python train.py --train_examples=194171 --image_size=20 --norm="layernorm" --hidden_act="swiglu" --fused_qkv=false --qk_norm=true --parallel_block=false --inner_norm=false --positions="sincos" --beta1=0.85 --epochs=6.5 --lr_schedule="cosine" --final_lr_fraction=0.1 --warmup_steps=580
Rows from block 7 of a small autoregressive pixel model, named by matrix and row number. Rows with one number belong to one neuron. Each number is 200 + 40 x the weight over its row's rms, rounded and kept within 0 to 999. All counts start at 0.
After each neuron's rows are labels from the 100 images, of 14976, where the neuron reaches its largest size: "top examples" is what is common among them. Only what is clearly more common there than usual is listed. The data: microscope photos of single blood and bone marrow cells. In brackets: how many of the 100.
# gate: MLP gate (model.blocks.7.mlp.gate.weight, 576x192), inputs 39-77
# fc1: MLP up (model.blocks.7.mlp.fc1.weight, 576x192), inputs 39-77
# fc2: MLP down (model.blocks.7.mlp.fc2.weight, 192x576, transposed), outputs 39-77

gate.318,220,197,161,198,214,200,191,257,199,197,184,152,117,187,197,201,216,234,281,199,267,233,249,215,200,163,194,194,270,126,153,343,169,255,203,198,86,173,202
fc1.318,222,210,201,314,181,204,172,259,239,186,198,185,189,271,200,201,256,203,198,165,215,251,279,277,199,151,111,199,223,205,187,215,201,251,186,198,194,194,192
fc2.318,76,194,201,197,201,175,192,239,298,173,199,208,189,175,204,141,112,201,204,204,237,173,169,200,194,230,198,292,200,202,219,192,147,186,200,197,209,295,195
top examples: cell type: promyelocyte (40); smear: peripheral blood (40); cell type: myeloblast (25)

gate.470,159,255,195,185,182,162,162,167,185,163,209,146,272,255,202,255,218,156,233,248,217,185,178,226,224,217,224,163,203,183,141,256,189,173,206,229,188,202,206
fc1.470,204,134,140,242,186,218,186,180,214,205,152,177,190,188,207,211,231,193,209,189,229,194,195,216,162,210,220,211,190,139,197,229,161,197,200,198,192,157,205
fc2.470,209,82,219,142,181,278,252,220,221,207,166,222,174,187,174,207,210,211,173,189,222,138,224,173,193,240,190,222,205,172,170,251,220,235,183,186,165,167,172
top examples: cell type: segmented neutrophil (46)

gate.463,196,138,178,217,210,220,189,214,159,267,227,172,190,205,122,193,259,220,191,141,202,174,169,184,228,225,212,155,215,274,138,181,204,162,189,209,214,189,189
fc1.463,134,192,214,172,218,206,198,214,207,177,201,181,198,233,148,203,246,146,168,230,285,193,234,239,208,214,214,179,206,191,186,181,196,154,189,185,219,167,213
fc2.463,176,204,212,204,191,227,218,239,194,184,160,210,211,137,292,197,259,210,147,212,192,222,257,94,201,143,231,176,212,205,180,247,170,174,201,179,197,165,243
top examples: cell type: artefact (27)

gate.509,195,185,221,214,225,252,209,207,175,266,233,197,216,190,195,179,221,186,180,219,265,193,240,236,153,153,225,135,254,166,194,223,182,137,210,183,245,148,126
fc1.509,114,198,166,134,194,214,199,199,223,230,173,209,183,191,190,240,175,178,242,196,203,173,278,240,203,223,194,178,204,188,198,192,185,184,192,186,208,152,200
fc2.509,151,213,180,289,183,188,180,216,250,168,177,231,192,121,198,189,160,162,223,246,182,245,248,192,204,224,176,212,335,168,142,203,224,231,156,207,165,145,134
top examples: cell type: segmented neutrophil (40)

gate.248,190,202,225,252,181,203,232,241,201,208,201,274,201,258,202,49,225,215,201,226,251,191,141,151,186,195,206,165,198,224,199,212,200,196,130,189,225,200,223
fc1.248,200,223,199,196,248,293,201,201,191,232,201,209,200,226,183,201,272,200,140,240,274,380,151,188,198,192,201,198,191,204,230,149,199,209,196,201,200,205,151
fc2.248,200,187,169,221,358,195,234,199,120,225,200,172,99,198,120,220,189,206,285,175,134,205,144,202,200,179,273,192,200,174,163,198,203,199,257,235,197,172,199
top examples: smear: peripheral blood (99); cell type: myeloblast (36)

gate.222,276,156,174,171,198,196,203,193,260,209,127,205,171,273,164,188,201,165,201,200,274,199,199,183,204,195,186,220,280,203,195,198,209,212,198,198,137,227,200
fc1.222,206,296,205,322,199,207,220,201,195,198,207,201,205,188,222,194,273,294,203,241,206,198,200,243,85,201,254,233,192,159,201,197,243,160,201,202,214,218,203
fc2.222,205,196,140,195,201,157,197,196,120,194,216,172,197,259,201,214,400,258,200,187,190,206,216,201,251,203,236,255,163,172,204,199,201,176,193,200,198,212,328
top examples: cell type: blast (30)

gate.6,201,227,211,131,208,198,105,257,212,254,188,203,17,145,208,199,210,199,243,194,203,195,232,252,199,195,198,198,200,201,186,155,138,187,200,200,162,128,199
fc1.6,196,251,197,293,225,174,197,255,203,184,194,204,200,240,218,181,87,198,204,196,208,353,177,181,200,203,202,195,195,200,282,201,188,198,200,254,198,212,222
fc2.6,198,83,121,185,201,229,206,204,200,199,191,201,189,188,252,198,149,205,196,228,243,194,200,211,195,196,202,209,199,219,200,202,263,199,200,200,201,210,196
top examples: cell type: erythroblast (49)

gate.519,260,149,213,200,200,189,199,255,223,266,68,202,181,166,201,179,183,193,202,213,200,196,110,197,198,192,173,207,283,195,156,234,188,294,197,178,178,200,194
fc1.519,138,178,199,209,175,201,188,201,110,204,194,189,116,219,136,307,197,62,281,211,194,206,192,156,199,204,146,194,203,228,195,234,228,220,201,198,185,210,148
fc2.519,57,269,209,253,129,200,251,215,194,201,203,151,208,117,194,202,117,211,201,201,207,175,203,216,200,228,232,196,199,206,203,290,297,202,137,206,201,152,201
top examples: cell type: lymphocyte (35)

gate.139,210,186,225,209,192,197,201,225,212,200,192,198,157,192,164,187,150,167,271,161,207,126,245,179,204,150,219,245,200,216,198,203,136,228,186,199,189,164,210
fc1.139,139,251,150,185,247,210,230,182,178,192,213,208,212,213,237,222,197,191,180,168,194,135,252,233,203,208,222,227,191,219,125,195,193,189,203,187,205,211,211
fc2.139,197,126,229,234,193,255,226,214,128,140,199,229,195,159,253,209,170,208,206,144,173,239,251,242,188,178,217,176,198,190,188,228,292,249,205,216,211,143,200
top examples: cell type: promyelocyte (25)

gate.137,127,157,222,225,196,210,252,233,208,186,165,245,210,157,166,180,171,173,223,233,122,208,171,155,198,218,224,230,189,168,180,218,206,222,198,193,154,169,235
fc1.137,254,204,197,233,256,240,197,167,179,272,200,159,233,152,131,167,213,275,239,262,207,230,144,197,176,191,242,161,194,178,232,200,205,181,198,170,238,179,134
fc2.137,174,171,198,216,256,208,186,178,228,142,196,226,195,157,210,177,146,143,215,190,203,186,171,200,189,189,205,182,213,173,304,232,158,279,253,190,162,191,173
top examples: cell type: promyelocyte (32)

gate.182,195,149,191,250,200,224,201,205,411,202,199,217,116,172,201,174,182,193,208,200,224,137,201,61,197,230,206,164,204,195,201,297,224,199,199,199,201,118,201
fc1.182,268,199,166,196,170,198,105,138,139,204,178,103,146,191,174,215,190,187,214,191,134,202,171,198,302,147,199,193,243,148,184,197,278,222,264,197,41,112,204
fc2.182,171,199,200,222,244,306,211,239,314,195,197,223,200,175,413,110,175,367,121,116,191,184,198,194,198,250,257,174,155,202,200,314,197,183,217,200,199,196,221
top examples: cell type: erythroblast (87)

gate.468,267,200,225,172,168,173,218,193,245,198,149,165,180,260,231,209,215,211,171,169,192,234,257,182,208,178,276,176,217,210,210,216,256,155,216,215,149,194,186
fc1.468,201,180,230,154,183,194,198,174,192,178,191,234,204,197,194,201,139,162,184,121,255,119,183,196,197,213,212,171,148,201,238,173,230,178,228,205,219,192,194
fc2.468,214,150,267,209,232,246,210,185,230,136,169,194,202,288,133,186,199,254,99,229,126,199,155,237,175,167,193,274,170,198,190,259,212,222,216,201,170,143,292
top examples: cell type: blast (34)

gate.212,190,239,96,158,193,236,179,206,176,216,186,194,197,123,204,229,194,249,191,116,206,232,168,188,211,178,198,240,173,166,153,192,257,217,186,177,185,210,234
fc1.212,216,280,210,180,158,200,158,236,219,175,193,202,225,234,242,229,242,189,173,225,196,245,167,156,208,187,259,216,177,212,182,201,185,198,187,216,205,173,183
fc2.212,177,166,161,176,178,211,193,198,210,203,227,231,222,211,217,185,169,182,254,167,241,188,203,187,205,228,251,235,197,204,170,196,215,193,205,183,191,155,257
top examples: cell type: promyelocyte (32)

gate.93,180,134,201,237,175,204,246,146,205,169,250,198,174,187,171,185,165,229,291,225,240,242,154,143,237,139,142,252,189,180,211,165,251,202,184,207,183,168,228
fc1.93,147,272,254,152,156,199,185,190,213,194,188,185,163,165,189,224,184,246,201,241,267,153,206,173,196,223,208,188,179,181,267,167,115,284,200,183,215,261,125
fc2.93,271,194,146,175,209,200,108,184,96,130,195,176,165,223,195,213,169,170,244,189,242,140,262,272,186,237,212,288,201,204,190,142,183,200,202,206,200,211,203
top examples: smear: peripheral blood (86); cell type: segmented neutrophil (55)

gate.502,216,46,201,321,190,220,198,227,138,200,208,154,202,200,247,180,202,311,258,200,202,211,195,207,198,171,202,310,211,147,211,196,187,234,194,144,198,208,214
fc1.502,244,185,231,344,202,204,223,176,234,209,198,190,118,203,209,136,225,213,214,182,202,200,191,353,200,196,202,195,161,206,187,242,180,264,199,211,110,201,207
fc2.502,177,190,194,202,183,126,191,185,268,258,200,174,211,207,224,205,207,201,197,208,199,195,266,204,203,151,189,202,202,310,288,189,216,194,194,199,201,197,313
top examples: cell type: promyelocyte (63)

gate.73,147,154,211,185,168,207,194,197,204,240,212,193,223,182,245,249,233,163,158,224,278,240,245,130,215,234,193,180,218,279,176,197,225,269,198,215,177,199,198
fc1.73,199,174,194,249,159,210,231,182,232,246,189,183,157,147,213,194,224,204,178,180,168,191,166,178,189,226,251,161,200,164,145,159,294,355,198,208,201,244,201
fc2.73,182,195,173,209,188,139,220,224,207,88,218,205,226,180,175,196,218,84,249,173,259,171,271,185,182,271,218,178,203,264,227,238,215,176,138,181,211,149,223
top examples: cell type: erythroblast (35)

gate.136,205,204,151,162,189,146,202,200,200,188,148,199,262,194,203,210,192,86,202,205,127,144,204,199,202,274,208,196,208,315,193,223,233,227,201,158,196,197,200
fc1.136,242,214,219,197,206,194,339,198,187,203,267,212,203,199,203,218,201,212,206,211,152,244,238,314,200,213,232,198,176,181,190,203,200,106,225,201,238,199,186
fc2.136,247,203,233,189,197,169,203,192,294,67,199,200,198,197,211,200,210,287,216,196,243,230,202,200,202,124,196,201,258,90,199,203,140,285,198,200,198,203,196
top examples: cell type: blast (34)

gate.221,93,207,199,318,130,201,204,198,200,203,201,197,202,141,161,200,221,248,192,151,158,202,202,147,201,191,195,256,199,223,238,203,303,207,172,122,200,170,253
fc1.221,202,198,239,203,200,106,206,200,241,203,200,398,222,199,179,172,194,102,201,186,197,208,198,159,192,196,190,64,194,203,232,204,194,191,200,199,309,118,99
fc2.221,198,205,252,193,202,270,194,179,115,206,241,186,197,211,158,208,203,117,200,198,147,198,202,204,199,204,191,292,200,233,212,103,194,138,267,200,199,199,200
top examples: cell type: erythroblast (50)

gate.473,201,125,259,157,233,255,165,201,297,192,199,202,196,200,189,132,189,182,191,204,363,281,237,181,202,203,200,191,352,166,130,268,164,209,199,199,219,210,186
fc1.473,230,259,170,202,221,276,206,259,224,199,174,172,259,196,200,237,176,201,194,276,209,213,226,257,196,196,210,302,263,196,210,164,239,207,203,202,173,217,200
fc2.473,204,162,211,196,199,228,150,200,62,203,200,199,202,203,158,198,181,128,199,197,152,183,200,187,190,202,211,281,202,196,204,148,260,198,197,194,198,198,155
top examples: cell type: segmented neutrophil (40); smear: peripheral blood (39)

gate.175,206,214,162,179,263,169,153,199,225,197,140,232,147,268,202,192,165,246,218,241,156,169,199,177,188,156,195,224,203,229,214,195,142,182,204,209,195,178,236
fc1.175,182,286,117,186,174,234,203,223,172,223,244,171,196,196,226,239,153,226,185,147,171,122,238,196,212,206,237,153,184,134,231,250,230,236,155,199,103,201,176
fc2.175,173,201,243,246,219,211,190,207,175,277,185,180,196,270,196,231,254,190,168,158,205,182,286,253,184,238,165,214,195,172,226,150,225,191,195,221,214,187,231
top examples: cell type: promyelocyte (25)

gate.424,144,205,251,133,124,229,228,178,234,168,148,259,222,190,214,184,211,211,254,213,252,213,224,171,182,156,205,112,175,202,212,149,231,147,215,210,182,195,176
fc1.424,182,168,234,183,167,252,172,235,228,215,183,217,206,184,188,153,232,244,200,191,203,204,265,235,191,201,127,249,102,237,219,193,256,190,185,220,228,193,264
fc2.424,155,229,291,205,193,208,186,188,197,178,201,186,167,197,227,237,151,179,176,203,219,205,248,270,212,156,192,197,199,202,230,179,227,195,194,186,203,188,157
top examples: cell type: segmented neutrophil (55)

gate.528,263,201,204,222,121,243,170,202,173,251,204,211,180,200,226,167,205,221,207,176,197,248,232,130,207,108,214,176,182,210,174,195,186,128,212,198,205,170,205
fc1.528,235,219,198,205,124,229,181,214,193,260,205,204,228,127,235,178,255,138,188,197,157,194,264,152,200,181,238,195,206,192,176,216,146,198,206,183,152,206,172
fc2.528,209,157,210,161,242,182,166,207,191,190,242,174,223,227,271,211,208,103,221,209,194,173,195,239,234,196,170,214,212,87,181,188,280,199,192,207,187,244,205
top examples: cell type: artefact (30)

gate.487,248,206,232,230,229,255,241,212,204,233,198,236,203,153,217,126,195,206,239,231,115,176,118,196,208,183,209,215,164,203,200,180,196,232,207,210,169,222,230
fc1.487,168,206,110,141,240,196,198,203,173,244,197,233,188,145,203,177,190,137,193,154,151,241,200,242,197,319,157,207,186,146,228,219,217,141,173,207,190,187,146
fc2.487,197,303,193,175,180,178,243,183,260,169,199,175,254,194,197,218,207,208,188,168,221,129,241,156,200,250,183,147,206,192,183,175,237,159,175,187,181,171,186
top examples: cell type: band neutrophil (26)

gate.414,212,139,204,131,97,204,201,183,190,239,204,194,184,263,177,199,106,121,202,186,201,189,194,150,200,119,179,197,215,226,214,153,227,205,208,208,189,173,205
fc1.414,156,214,325,204,247,195,204,201,223,203,194,198,202,84,142,202,206,241,300,202,198,218,291,219,155,213,297,289,199,169,100,200,193,186,198,198,152,202,196
fc2.414,203,168,208,177,212,203,184,180,117,197,198,201,198,130,199,200,249,239,201,187,201,204,197,262,199,196,234,306,202,198,181,197,199,200,206,197,199,201,204
top examples: cell type: blast (34)

gate.142,188,202,196,203,201,257,201,202,297,193,198,217,156,192,163,136,200,246,199,214,300,187,135,132,187,233,245,272,214,201,192,217,256,241,200,157,199,198,226
fc1.142,203,168,202,198,203,295,314,202,200,274,212,196,244,201,121,195,195,213,164,165,202,182,185,189,122,171,204,162,201,296,199,208,178,263,201,53,199,195,204
fc2.142,200,192,207,185,199,131,216,226,206,203,197,197,181,200,284,206,158,176,203,247,173,234,210,221,201,198,192,67,204,113,199,248,209,201,201,291,197,147,201
top examples: cell type: lymphocyte (39)

gate.295,211,238,215,174,190,155,188,137,224,163,203,183,186,228,254,206,176,184,181,174,295,213,150,173,200,190,224,176,143,148,187,201,149,186,212,204,152,186,135
fc1.295,197,217,212,121,194,199,133,193,190,192,190,185,168,210,252,191,136,227,181,122,267,197,195,199,206,238,195,222,181,191,165,195,171,195,219,207,194,197,181
fc2.295,160,215,140,143,194,180,182,260,237,240,182,243,220,170,197,166,207,246,205,216,234,287,123,70,219,155,133,203,206,227,177,180,263,215,199,201,217,173,187
top examples: cell type: promyelocyte (27)

gate.419,217,141,202,252,164,207,179,190,174,220,194,195,236,223,216,224,295,228,169,196,179,165,182,217,205,228,202,143,250,179,186,213,151,162,233,202,89,200,140
fc1.419,231,141,175,157,175,89,161,228,188,177,220,250,157,208,184,195,189,180,220,158,196,177,243,142,240,255,240,217,223,187,203,224,170,172,152,199,226,119,231
fc2.419,39,169,234,185,239,188,245,217,151,146,196,240,180,226,258,174,153,179,191,275,120,190,162,191,194,240,232,214,203,201,191,175,136,148,221,203,215,209,123
top examples: cell type: promyelocyte (28)

gate.287,186,199,203,115,201,198,199,199,297,201,175,196,203,202,204,139,200,197,199,197,228,134,176,74,200,193,201,219,182,161,234,197,201,194,155,170,202,240,200
fc1.287,230,164,197,197,248,197,189,220,202,199,196,197,201,194,321,197,198,223,179,153,315,227,250,203,200,196,214,241,274,196,111,296,116,221,195,137,177,198,212
fc2.287,264,192,199,191,214,223,161,203,195,214,195,197,228,209,120,204,279,198,181,200,199,288,169,180,171,136,192,114,194,151,199,199,187,201,215,200,198,196,186
top examples: cell type: segmented neutrophil (91)