A small autoregressive pixel model, trained from scratch.
Model: 5.81M parameters, 20-pixel images, arch transformer_decoder, width 192, norm layernorm.
Training: adamw at rate 0.0013, 19600 steps, batches of 64.
Data: trained on microscope photos of single blood and bone marrow cells, 194171 training examples.
Rows from block 6, named by matrix and row number. Rows with one number belong to one attention dimension. Each number is 200 + 20 x the weight over its row's rms, rounded and kept within 0 to 999. All counts start at 0. After the name is the row's rms in percent of the matrix's.
# v: attention value (model.blocks.6.attn.v.weight, 192x192), inputs 0-95
# proj: attention output (model.blocks.6.attn.proj.weight, 192x192, transposed), outputs 0-95
v.4,137,155,205,199,198,203,216,195,190,262,228,177,194,200,202,229,209,200,198,171,190,188,194,182,208,203,232,242,192,156,199,171,198,163,200,245,200,201,195,200,201,175,200,219,231,196,201,202,199,211,202,200,236,192,203,200,263,199,196,196,213,233,201,210,199,198,208,157,198,202,200,199,201,201,201,173,203,216,252,203,197,229,200,261,241,199,198,203,264,200,200,201,198,199,202,257,200
v.5,015,238,190,222,174,305,282,217,198,131,208,198,153,197,169,197,197,185,196,215,195,206,161,205,206,189,208,227,211,194,203,189,207,194,211,193,185,190,203,204,207,137,198,197,201,197,198,182,196,188,190,194,200,183,202,204,186,185,215,147,194,194,222,209,209,193,186,185,216,182,168,200,216,177,206,212,197,201,228,204,191,212,207,201,174,195,204,192,184,193,199,205,198,204,199,206,203
v.6,038,176,199,191,205,167,165,191,211,215,204,165,152,191,226,246,197,214,177,258,198,195,189,201,174,175,209,214,208,191,206,194,204,194,203,196,200,201,206,202,205,280,202,210,247,174,196,200,199,197,195,202,197,196,210,197,197,199,202,214,201,196,211,195,196,217,211,217,199,207,213,204,248,198,202,197,192,206,214,216,183,177,193,180,217,158,188,211,192,212,233,215,203,199,209,136,171
v.7,017,241,202,185,157,195,213,212,162,111,198,206,166,187,176,189,224,178,199,188,204,212,201,210,237,205,181,233,202,246,213,206,199,222,197,205,211,196,227,187,203,181,202,164,176,180,172,175,207,207,190,197,204,169,204,212,197,222,200,217,200,221,215,193,196,201,187,201,193,204,184,205,218,199,196,195,201,188,217,208,195,202,200,210,220,201,215,198,208,215,204,202,205,199,149,203,194
v.8,013,276,198,181,217,196,188,210,164,194,201,167,176,168,203,144,203,226,199,117,202,195,203,205,205,202,189,208,209,193,212,191,203,152,201,162,167,203,203,209,192,182,208,185,198,186,190,209,203,198,200,209,190,192,193,207,190,204,209,204,164,225,213,218,190,174,179,222,189,185,194,195,205,192,200,211,187,217,210,197,210,179,190,206,186,222,214,206,182,208,225,202,204,199,182,189,201
v.9,114,239,200,197,200,199,179,202,202,156,116,215,243,196,199,200,201,234,209,205,197,240,198,201,194,203,184,140,201,198,207,233,201,216,201,199,201,202,204,183,199,228,200,210,198,203,196,199,199,186,184,200,197,241,196,200,159,211,213,209,199,203,201,187,187,208,155,217,202,209,203,207,201,207,200,203,197,176,160,204,160,176,202,155,172,178,200,199,155,200,209,199,203,201,198,114,192
v.10,123,178,198,200,201,214,205,200,200,280,280,179,153,204,211,205,192,183,165,194,212,187,218,172,214,171,251,213,201,202,199,185,185,184,202,203,198,215,189,220,205,190,200,203,201,195,206,200,200,299,204,212,192,135,227,198,220,199,195,197,198,221,195,198,200,172,222,218,198,203,204,154,210,198,207,211,214,219,241,201,203,205,210,200,235,199,196,205,199,202,201,202,189,216,203,208,205
v.11,038,203,175,187,226,157,61,194,223,219,134,198,258,206,173,185,188,200,242,206,179,198,200,180,190,179,212,184,197,240,190,222,202,211,194,198,197,200,192,204,195,205,192,214,202,212,208,198,196,221,223,199,204,200,188,200,204,225,171,199,205,205,182,194,201,210,211,201,200,197,206,208,182,250,212,200,197,187,206,203,210,201,207,200,217,175,197,197,202,180,184,198,217,206,193,215,212
v.12,018,278,204,200,177,206,211,202,176,125,226,198,201,200,142,137,210,165,231,195,203,211,219,203,236,201,186,199,205,238,206,190,177,220,196,204,200,181,207,201,200,175,221,160,186,201,199,167,201,183,199,192,219,169,196,209,196,193,210,202,205,189,214,194,199,197,214,199,197,191,173,187,207,196,202,204,206,197,210,195,205,213,201,208,198,207,201,198,197,199,191,204,193,194,141,206,189
v.13,014,158,190,220,203,312,182,213,245,209,235,197,214,224,181,209,196,183,199,208,191,195,206,205,132,197,230,194,200,176,181,204,217,184,208,193,194,192,192,194,197,214,206,222,207,196,220,199,195,218,200,195,186,202,201,188,191,180,203,176,196,197,215,207,201,128,175,189,250,165,187,214,164,185,205,208,195,214,203,201,194,189,205,201,199,189,199,204,211,197,191,183,192,207,255,202,206
v.14,149,236,198,204,188,206,198,182,202,189,200,203,220,200,216,206,204,212,199,216,201,206,199,236,206,241,198,198,200,159,199,240,201,200,198,198,198,200,202,194,213,206,199,220,221,200,220,185,200,158,200,178,201,214,199,201,166,229,209,236,198,204,214,201,211,185,149,202,200,200,199,200,219,200,200,199,215,203,170,204,194,141,180,203,169,203,200,199,203,200,232,201,200,195,200,198,194
v.15,116,214,200,202,198,188,194,210,180,193,170,250,252,196,199,174,200,202,251,196,157,202,198,197,115,196,201,171,202,206,204,208,210,208,201,199,200,205,215,208,164,248,215,204,156,199,182,210,199,203,196,201,201,228,201,201,199,199,191,178,186,143,200,190,195,235,218,194,202,200,213,222,242,203,200,200,178,201,196,154,195,253,200,157,196,190,198,200,178,201,201,197,199,218,226,141,180
v.16,122,230,202,200,209,172,185,200,259,178,148,201,203,198,195,200,201,201,205,209,201,207,189,198,198,196,197,156,200,222,201,209,188,220,200,201,195,210,197,164,201,235,192,214,136,199,200,201,196,198,200,198,198,209,198,200,200,205,200,208,165,208,170,165,196,207,202,218,208,206,227,202,200,214,201,203,200,180,208,206,203,198,199,172,200,191,198,199,160,200,200,200,201,204,200,167,205
v.17,017,116,227,191,252,171,186,188,215,290,169,200,192,201,242,227,176,223,173,204,210,198,189,198,163,194,213,184,198,179,194,196,183,186,201,200,205,217,199,212,199,222,210,230,230,184,194,227,197,222,200,209,189,237,201,195,210,214,189,205,179,198,187,203,198,195,201,193,215,202,229,206,172,210,198,196,188,204,190,200,194,194,193,192,210,202,201,202,202,202,210,201,200,207,240,192,211
v.18,167,203,199,188,202,197,189,200,206,201,192,196,185,201,188,199,167,199,200,191,201,201,191,189,205,169,200,203,200,262,201,183,165,204,216,205,199,221,199,200,201,221,188,200,192,201,203,200,197,230,200,201,197,194,199,200,223,192,199,198,200,216,202,199,171,201,206,221,210,202,199,194,163,203,215,225,201,180,243,214,201,199,213,174,222,183,217,200,176,199,177,216,200,211,198,199,204
v.19,017,246,192,212,202,241,169,199,152,245,230,191,250,187,161,200,206,168,213,200,191,207,204,206,254,184,202,163,206,228,186,201,216,242,193,204,192,226,183,187,226,211,195,211,195,227,234,202,196,189,197,195,194,188,193,211,204,164,205,198,195,210,114,196,198,190,209,193,168,182,193,186,211,200,216,207,220,205,198,176,215,184,217,188,166,196,203,200,174,202,214,199,192,199,198,205,191
v.20,128,239,199,199,195,211,199,198,189,198,207,205,202,204,261,203,201,200,199,204,201,201,199,211,200,208,199,194,200,163,200,221,203,199,201,196,201,199,212,201,201,205,200,206,203,208,199,200,202,144,198,201,185,221,201,200,167,209,212,202,262,194,203,198,199,199,148,206,193,196,200,201,232,200,196,202,200,216,127,199,177,182,201,185,159,205,200,203,204,198,201,165,184,199,200,194,191
proj.4,123,201,200,201,192,199,202,201,201,203,205,199,200,211,199,201,199,235,207,206,196,199,199,198,231,199,199,200,201,200,199,177,213,196,201,198,211,196,168,174,199,253,199,198,201,172,179,201,156,193,203,201,207,201,189,192,201,208,200,198,203,159,203,198,201,203,209,212,197,203,197,192,199,167,199,199,211,201,199,200,169,200,200,211,199,199,199,200,200,199,264,200,202,199,213,145,165
proj.5,011,185,200,192,189,200,203,218,186,227,185,198,204,216,201,198,202,177,179,184,203,220,193,206,233,211,205,182,202,225,221,195,201,193,205,170,189,215,200,189,222,172,191,194,221,188,196,216,202,217,206,192,205,201,181,206,208,173,168,222,179,178,207,222,204,188,164,193,246,160,226,214,220,183,216,200,201,195,218,207,177,188,215,204,224,215,201,202,198,209,202,192,137,215,211,185,185
proj.6,037,207,208,201,293,206,211,191,206,193,192,213,195,250,195,198,211,191,202,204,179,194,144,202,189,208,163,171,199,211,198,239,196,183,214,198,195,208,200,208,216,204,192,196,216,214,199,194,209,178,202,197,188,153,208,186,197,235,205,211,187,211,170,194,203,199,200,215,211,177,208,195,208,217,200,209,198,195,237,200,204,160,222,188,198,196,215,200,199,204,188,188,245,221,172,187,189
proj.7,012,162,188,163,147,203,209,212,185,232,210,202,203,222,220,191,188,235,192,174,222,243,218,218,174,183,202,212,216,196,197,213,201,168,203,164,187,226,228,196,199,177,188,198,214,204,207,202,183,202,206,179,186,244,195,231,188,214,185,203,193,203,192,170,212,275,160,230,228,192,162,221,201,184,208,201,200,211,221,199,205,191,224,199,220,236,202,191,193,209,232,228,188,224,196,173,205
proj.8,010,164,191,202,210,202,237,214,198,196,190,205,221,162,210,193,206,224,200,198,201,214,226,196,162,184,207,210,209,219,204,232,198,218,220,208,190,188,205,230,225,181,212,151,161,199,196,198,186,214,209,188,183,197,187,203,174,177,203,186,168,198,185,216,199,240,158,189,191,181,181,281,169,235,202,216,208,179,198,213,187,185,228,210,202,219,193,194,178,210,216,197,180,221,187,175,212
proj.9,110,235,200,198,224,201,195,200,198,199,197,200,199,182,176,201,203,160,190,188,201,180,196,200,176,198,183,186,192,200,200,259,194,200,199,233,199,202,205,202,203,134,201,200,198,225,218,197,238,200,201,200,198,182,201,200,200,215,201,201,187,202,179,201,197,201,200,191,199,199,202,222,198,217,200,201,167,194,207,196,242,202,204,196,207,190,210,201,205,200,191,194,214,263,183,196,223
proj.10,112,200,201,200,231,199,201,199,205,199,217,200,166,200,232,201,200,202,244,226,201,199,199,201,206,209,200,200,209,201,201,185,195,212,234,181,210,199,200,199,203,243,198,239,189,120,189,223,202,201,198,201,186,209,198,198,189,201,203,199,204,191,197,208,198,204,202,194,203,181,193,227,201,196,186,198,232,200,168,201,176,156,166,260,201,200,199,205,200,201,200,198,187,146,202,203,145
proj.11,031,157,204,198,194,193,148,203,190,205,211,198,206,202,170,211,190,184,208,196,201,204,210,208,169,198,216,206,195,202,196,174,197,200,156,220,208,201,213,182,217,207,208,215,157,171,201,183,194,178,188,195,206,203,188,225,206,202,213,216,198,195,203,282,195,200,189,201,180,237,174,135,223,213,217,197,190,204,195,178,217,201,152,211,213,182,199,192,177,198,192,193,218,201,190,221,211
proj.12,014,125,201,180,169,175,201,203,175,223,201,197,209,149,245,201,188,230,203,140,200,253,226,209,213,175,209,221,207,198,207,188,205,200,189,184,193,202,226,191,199,160,211,190,209,174,220,204,180,227,200,192,208,231,197,238,189,196,175,225,210,231,199,202,204,219,178,202,201,182,180,216,204,195,223,194,200,187,199,205,188,178,220,209,219,229,198,186,195,211,231,227,141,219,195,192,207
proj.13,011,184,199,203,191,192,242,205,220,196,195,197,188,157,218,180,208,177,225,195,201,199,191,203,208,228,197,164,202,244,192,174,208,205,207,218,205,213,178,203,203,233,177,199,225,188,178,213,216,215,197,221,196,194,181,185,215,212,184,213,192,207,178,203,199,153,237,187,198,196,235,211,200,199,198,202,205,210,191,226,204,213,182,192,191,197,196,202,176,189,162,192,193,170,190,192,191
proj.14,133,235,200,200,207,199,201,201,199,195,178,199,202,199,159,200,202,200,145,200,171,198,198,200,200,200,194,200,198,200,175,202,201,170,198,207,187,203,212,200,191,198,199,200,211,230,259,179,189,201,200,199,204,179,203,207,200,229,199,199,135,201,190,180,201,194,227,202,185,219,201,188,163,200,201,200,200,160,269,198,201,205,277,183,209,200,198,200,199,199,201,200,200,205,199,200,200
proj.15,118,191,200,198,201,202,207,205,204,191,200,197,187,193,180,210,199,199,200,147,243,169,198,200,191,197,200,151,194,228,210,196,198,203,201,210,200,196,202,200,206,195,168,157,203,200,197,192,195,196,201,202,218,130,197,200,203,184,210,201,209,202,201,201,183,204,251,199,196,199,199,210,203,203,202,201,192,197,203,202,201,234,191,198,200,177,218,200,243,201,199,198,203,225,210,197,227
proj.16,112,199,206,199,244,201,182,203,198,204,223,207,201,205,198,198,208,152,231,162,201,193,257,227,159,200,199,202,200,205,199,203,200,203,199,214,198,180,210,203,205,178,197,202,163,199,212,197,246,199,182,198,217,176,184,202,205,207,201,201,193,202,200,202,199,207,191,193,202,185,197,246,255,270,197,201,201,202,202,189,201,199,198,233,202,199,200,198,254,202,161,196,219,202,179,255,201
proj.17,013,261,205,219,194,209,181,195,212,175,193,201,189,197,164,204,216,197,201,231,192,156,191,183,164,220,198,200,193,194,183,196,200,209,221,224,199,171,173,205,191,250,197,204,193,230,176,198,217,188,204,204,191,169,197,173,215,202,202,178,203,165,196,199,205,180,251,206,180,209,210,195,191,210,176,207,198,212,208,198,201,203,194,191,177,181,192,211,204,191,192,183,266,184,187,212,198
proj.18,144,197,200,200,200,200,196,200,201,221,215,203,199,200,226,200,200,192,254,200,209,200,218,220,201,201,200,200,200,201,200,201,199,244,200,198,201,194,201,200,204,199,200,203,167,194,198,204,269,200,200,200,193,204,198,200,194,199,201,200,239,199,199,206,200,208,122,173,239,144,175,222,281,201,199,200,199,218,151,203,199,137,182,253,200,200,201,201,209,200,199,199,203,199,175,209,199
proj.19,014,143,198,197,237,187,199,202,183,192,138,207,191,184,225,223,207,201,204,197,191,184,239,213,187,175,217,211,189,200,204,201,195,189,180,182,203,200,223,201,246,168,222,237,172,177,215,199,192,203,197,183,202,188,193,211,201,201,211,207,199,206,218,210,197,197,198,167,212,205,181,250,212,218,202,194,187,178,194,180,206,217,191,224,221,212,212,192,202,220,205,215,148,196,210,199,210
proj.20,117,253,199,200,215,200,206,198,200,166,187,199,200,197,180,200,223,196,120,206,196,170,178,191,199,198,178,187,200,227,199,203,196,154,200,201,200,243,197,243,198,167,199,176,259,208,225,197,197,202,201,201,166,174,206,200,200,215,200,198,164,196,170,200,199,178,227,196,192,246,204,199,185,199,200,200,185,181,212,198,221,222,249,143,200,184,206,204,202,199,198,200,176,208,201,193,201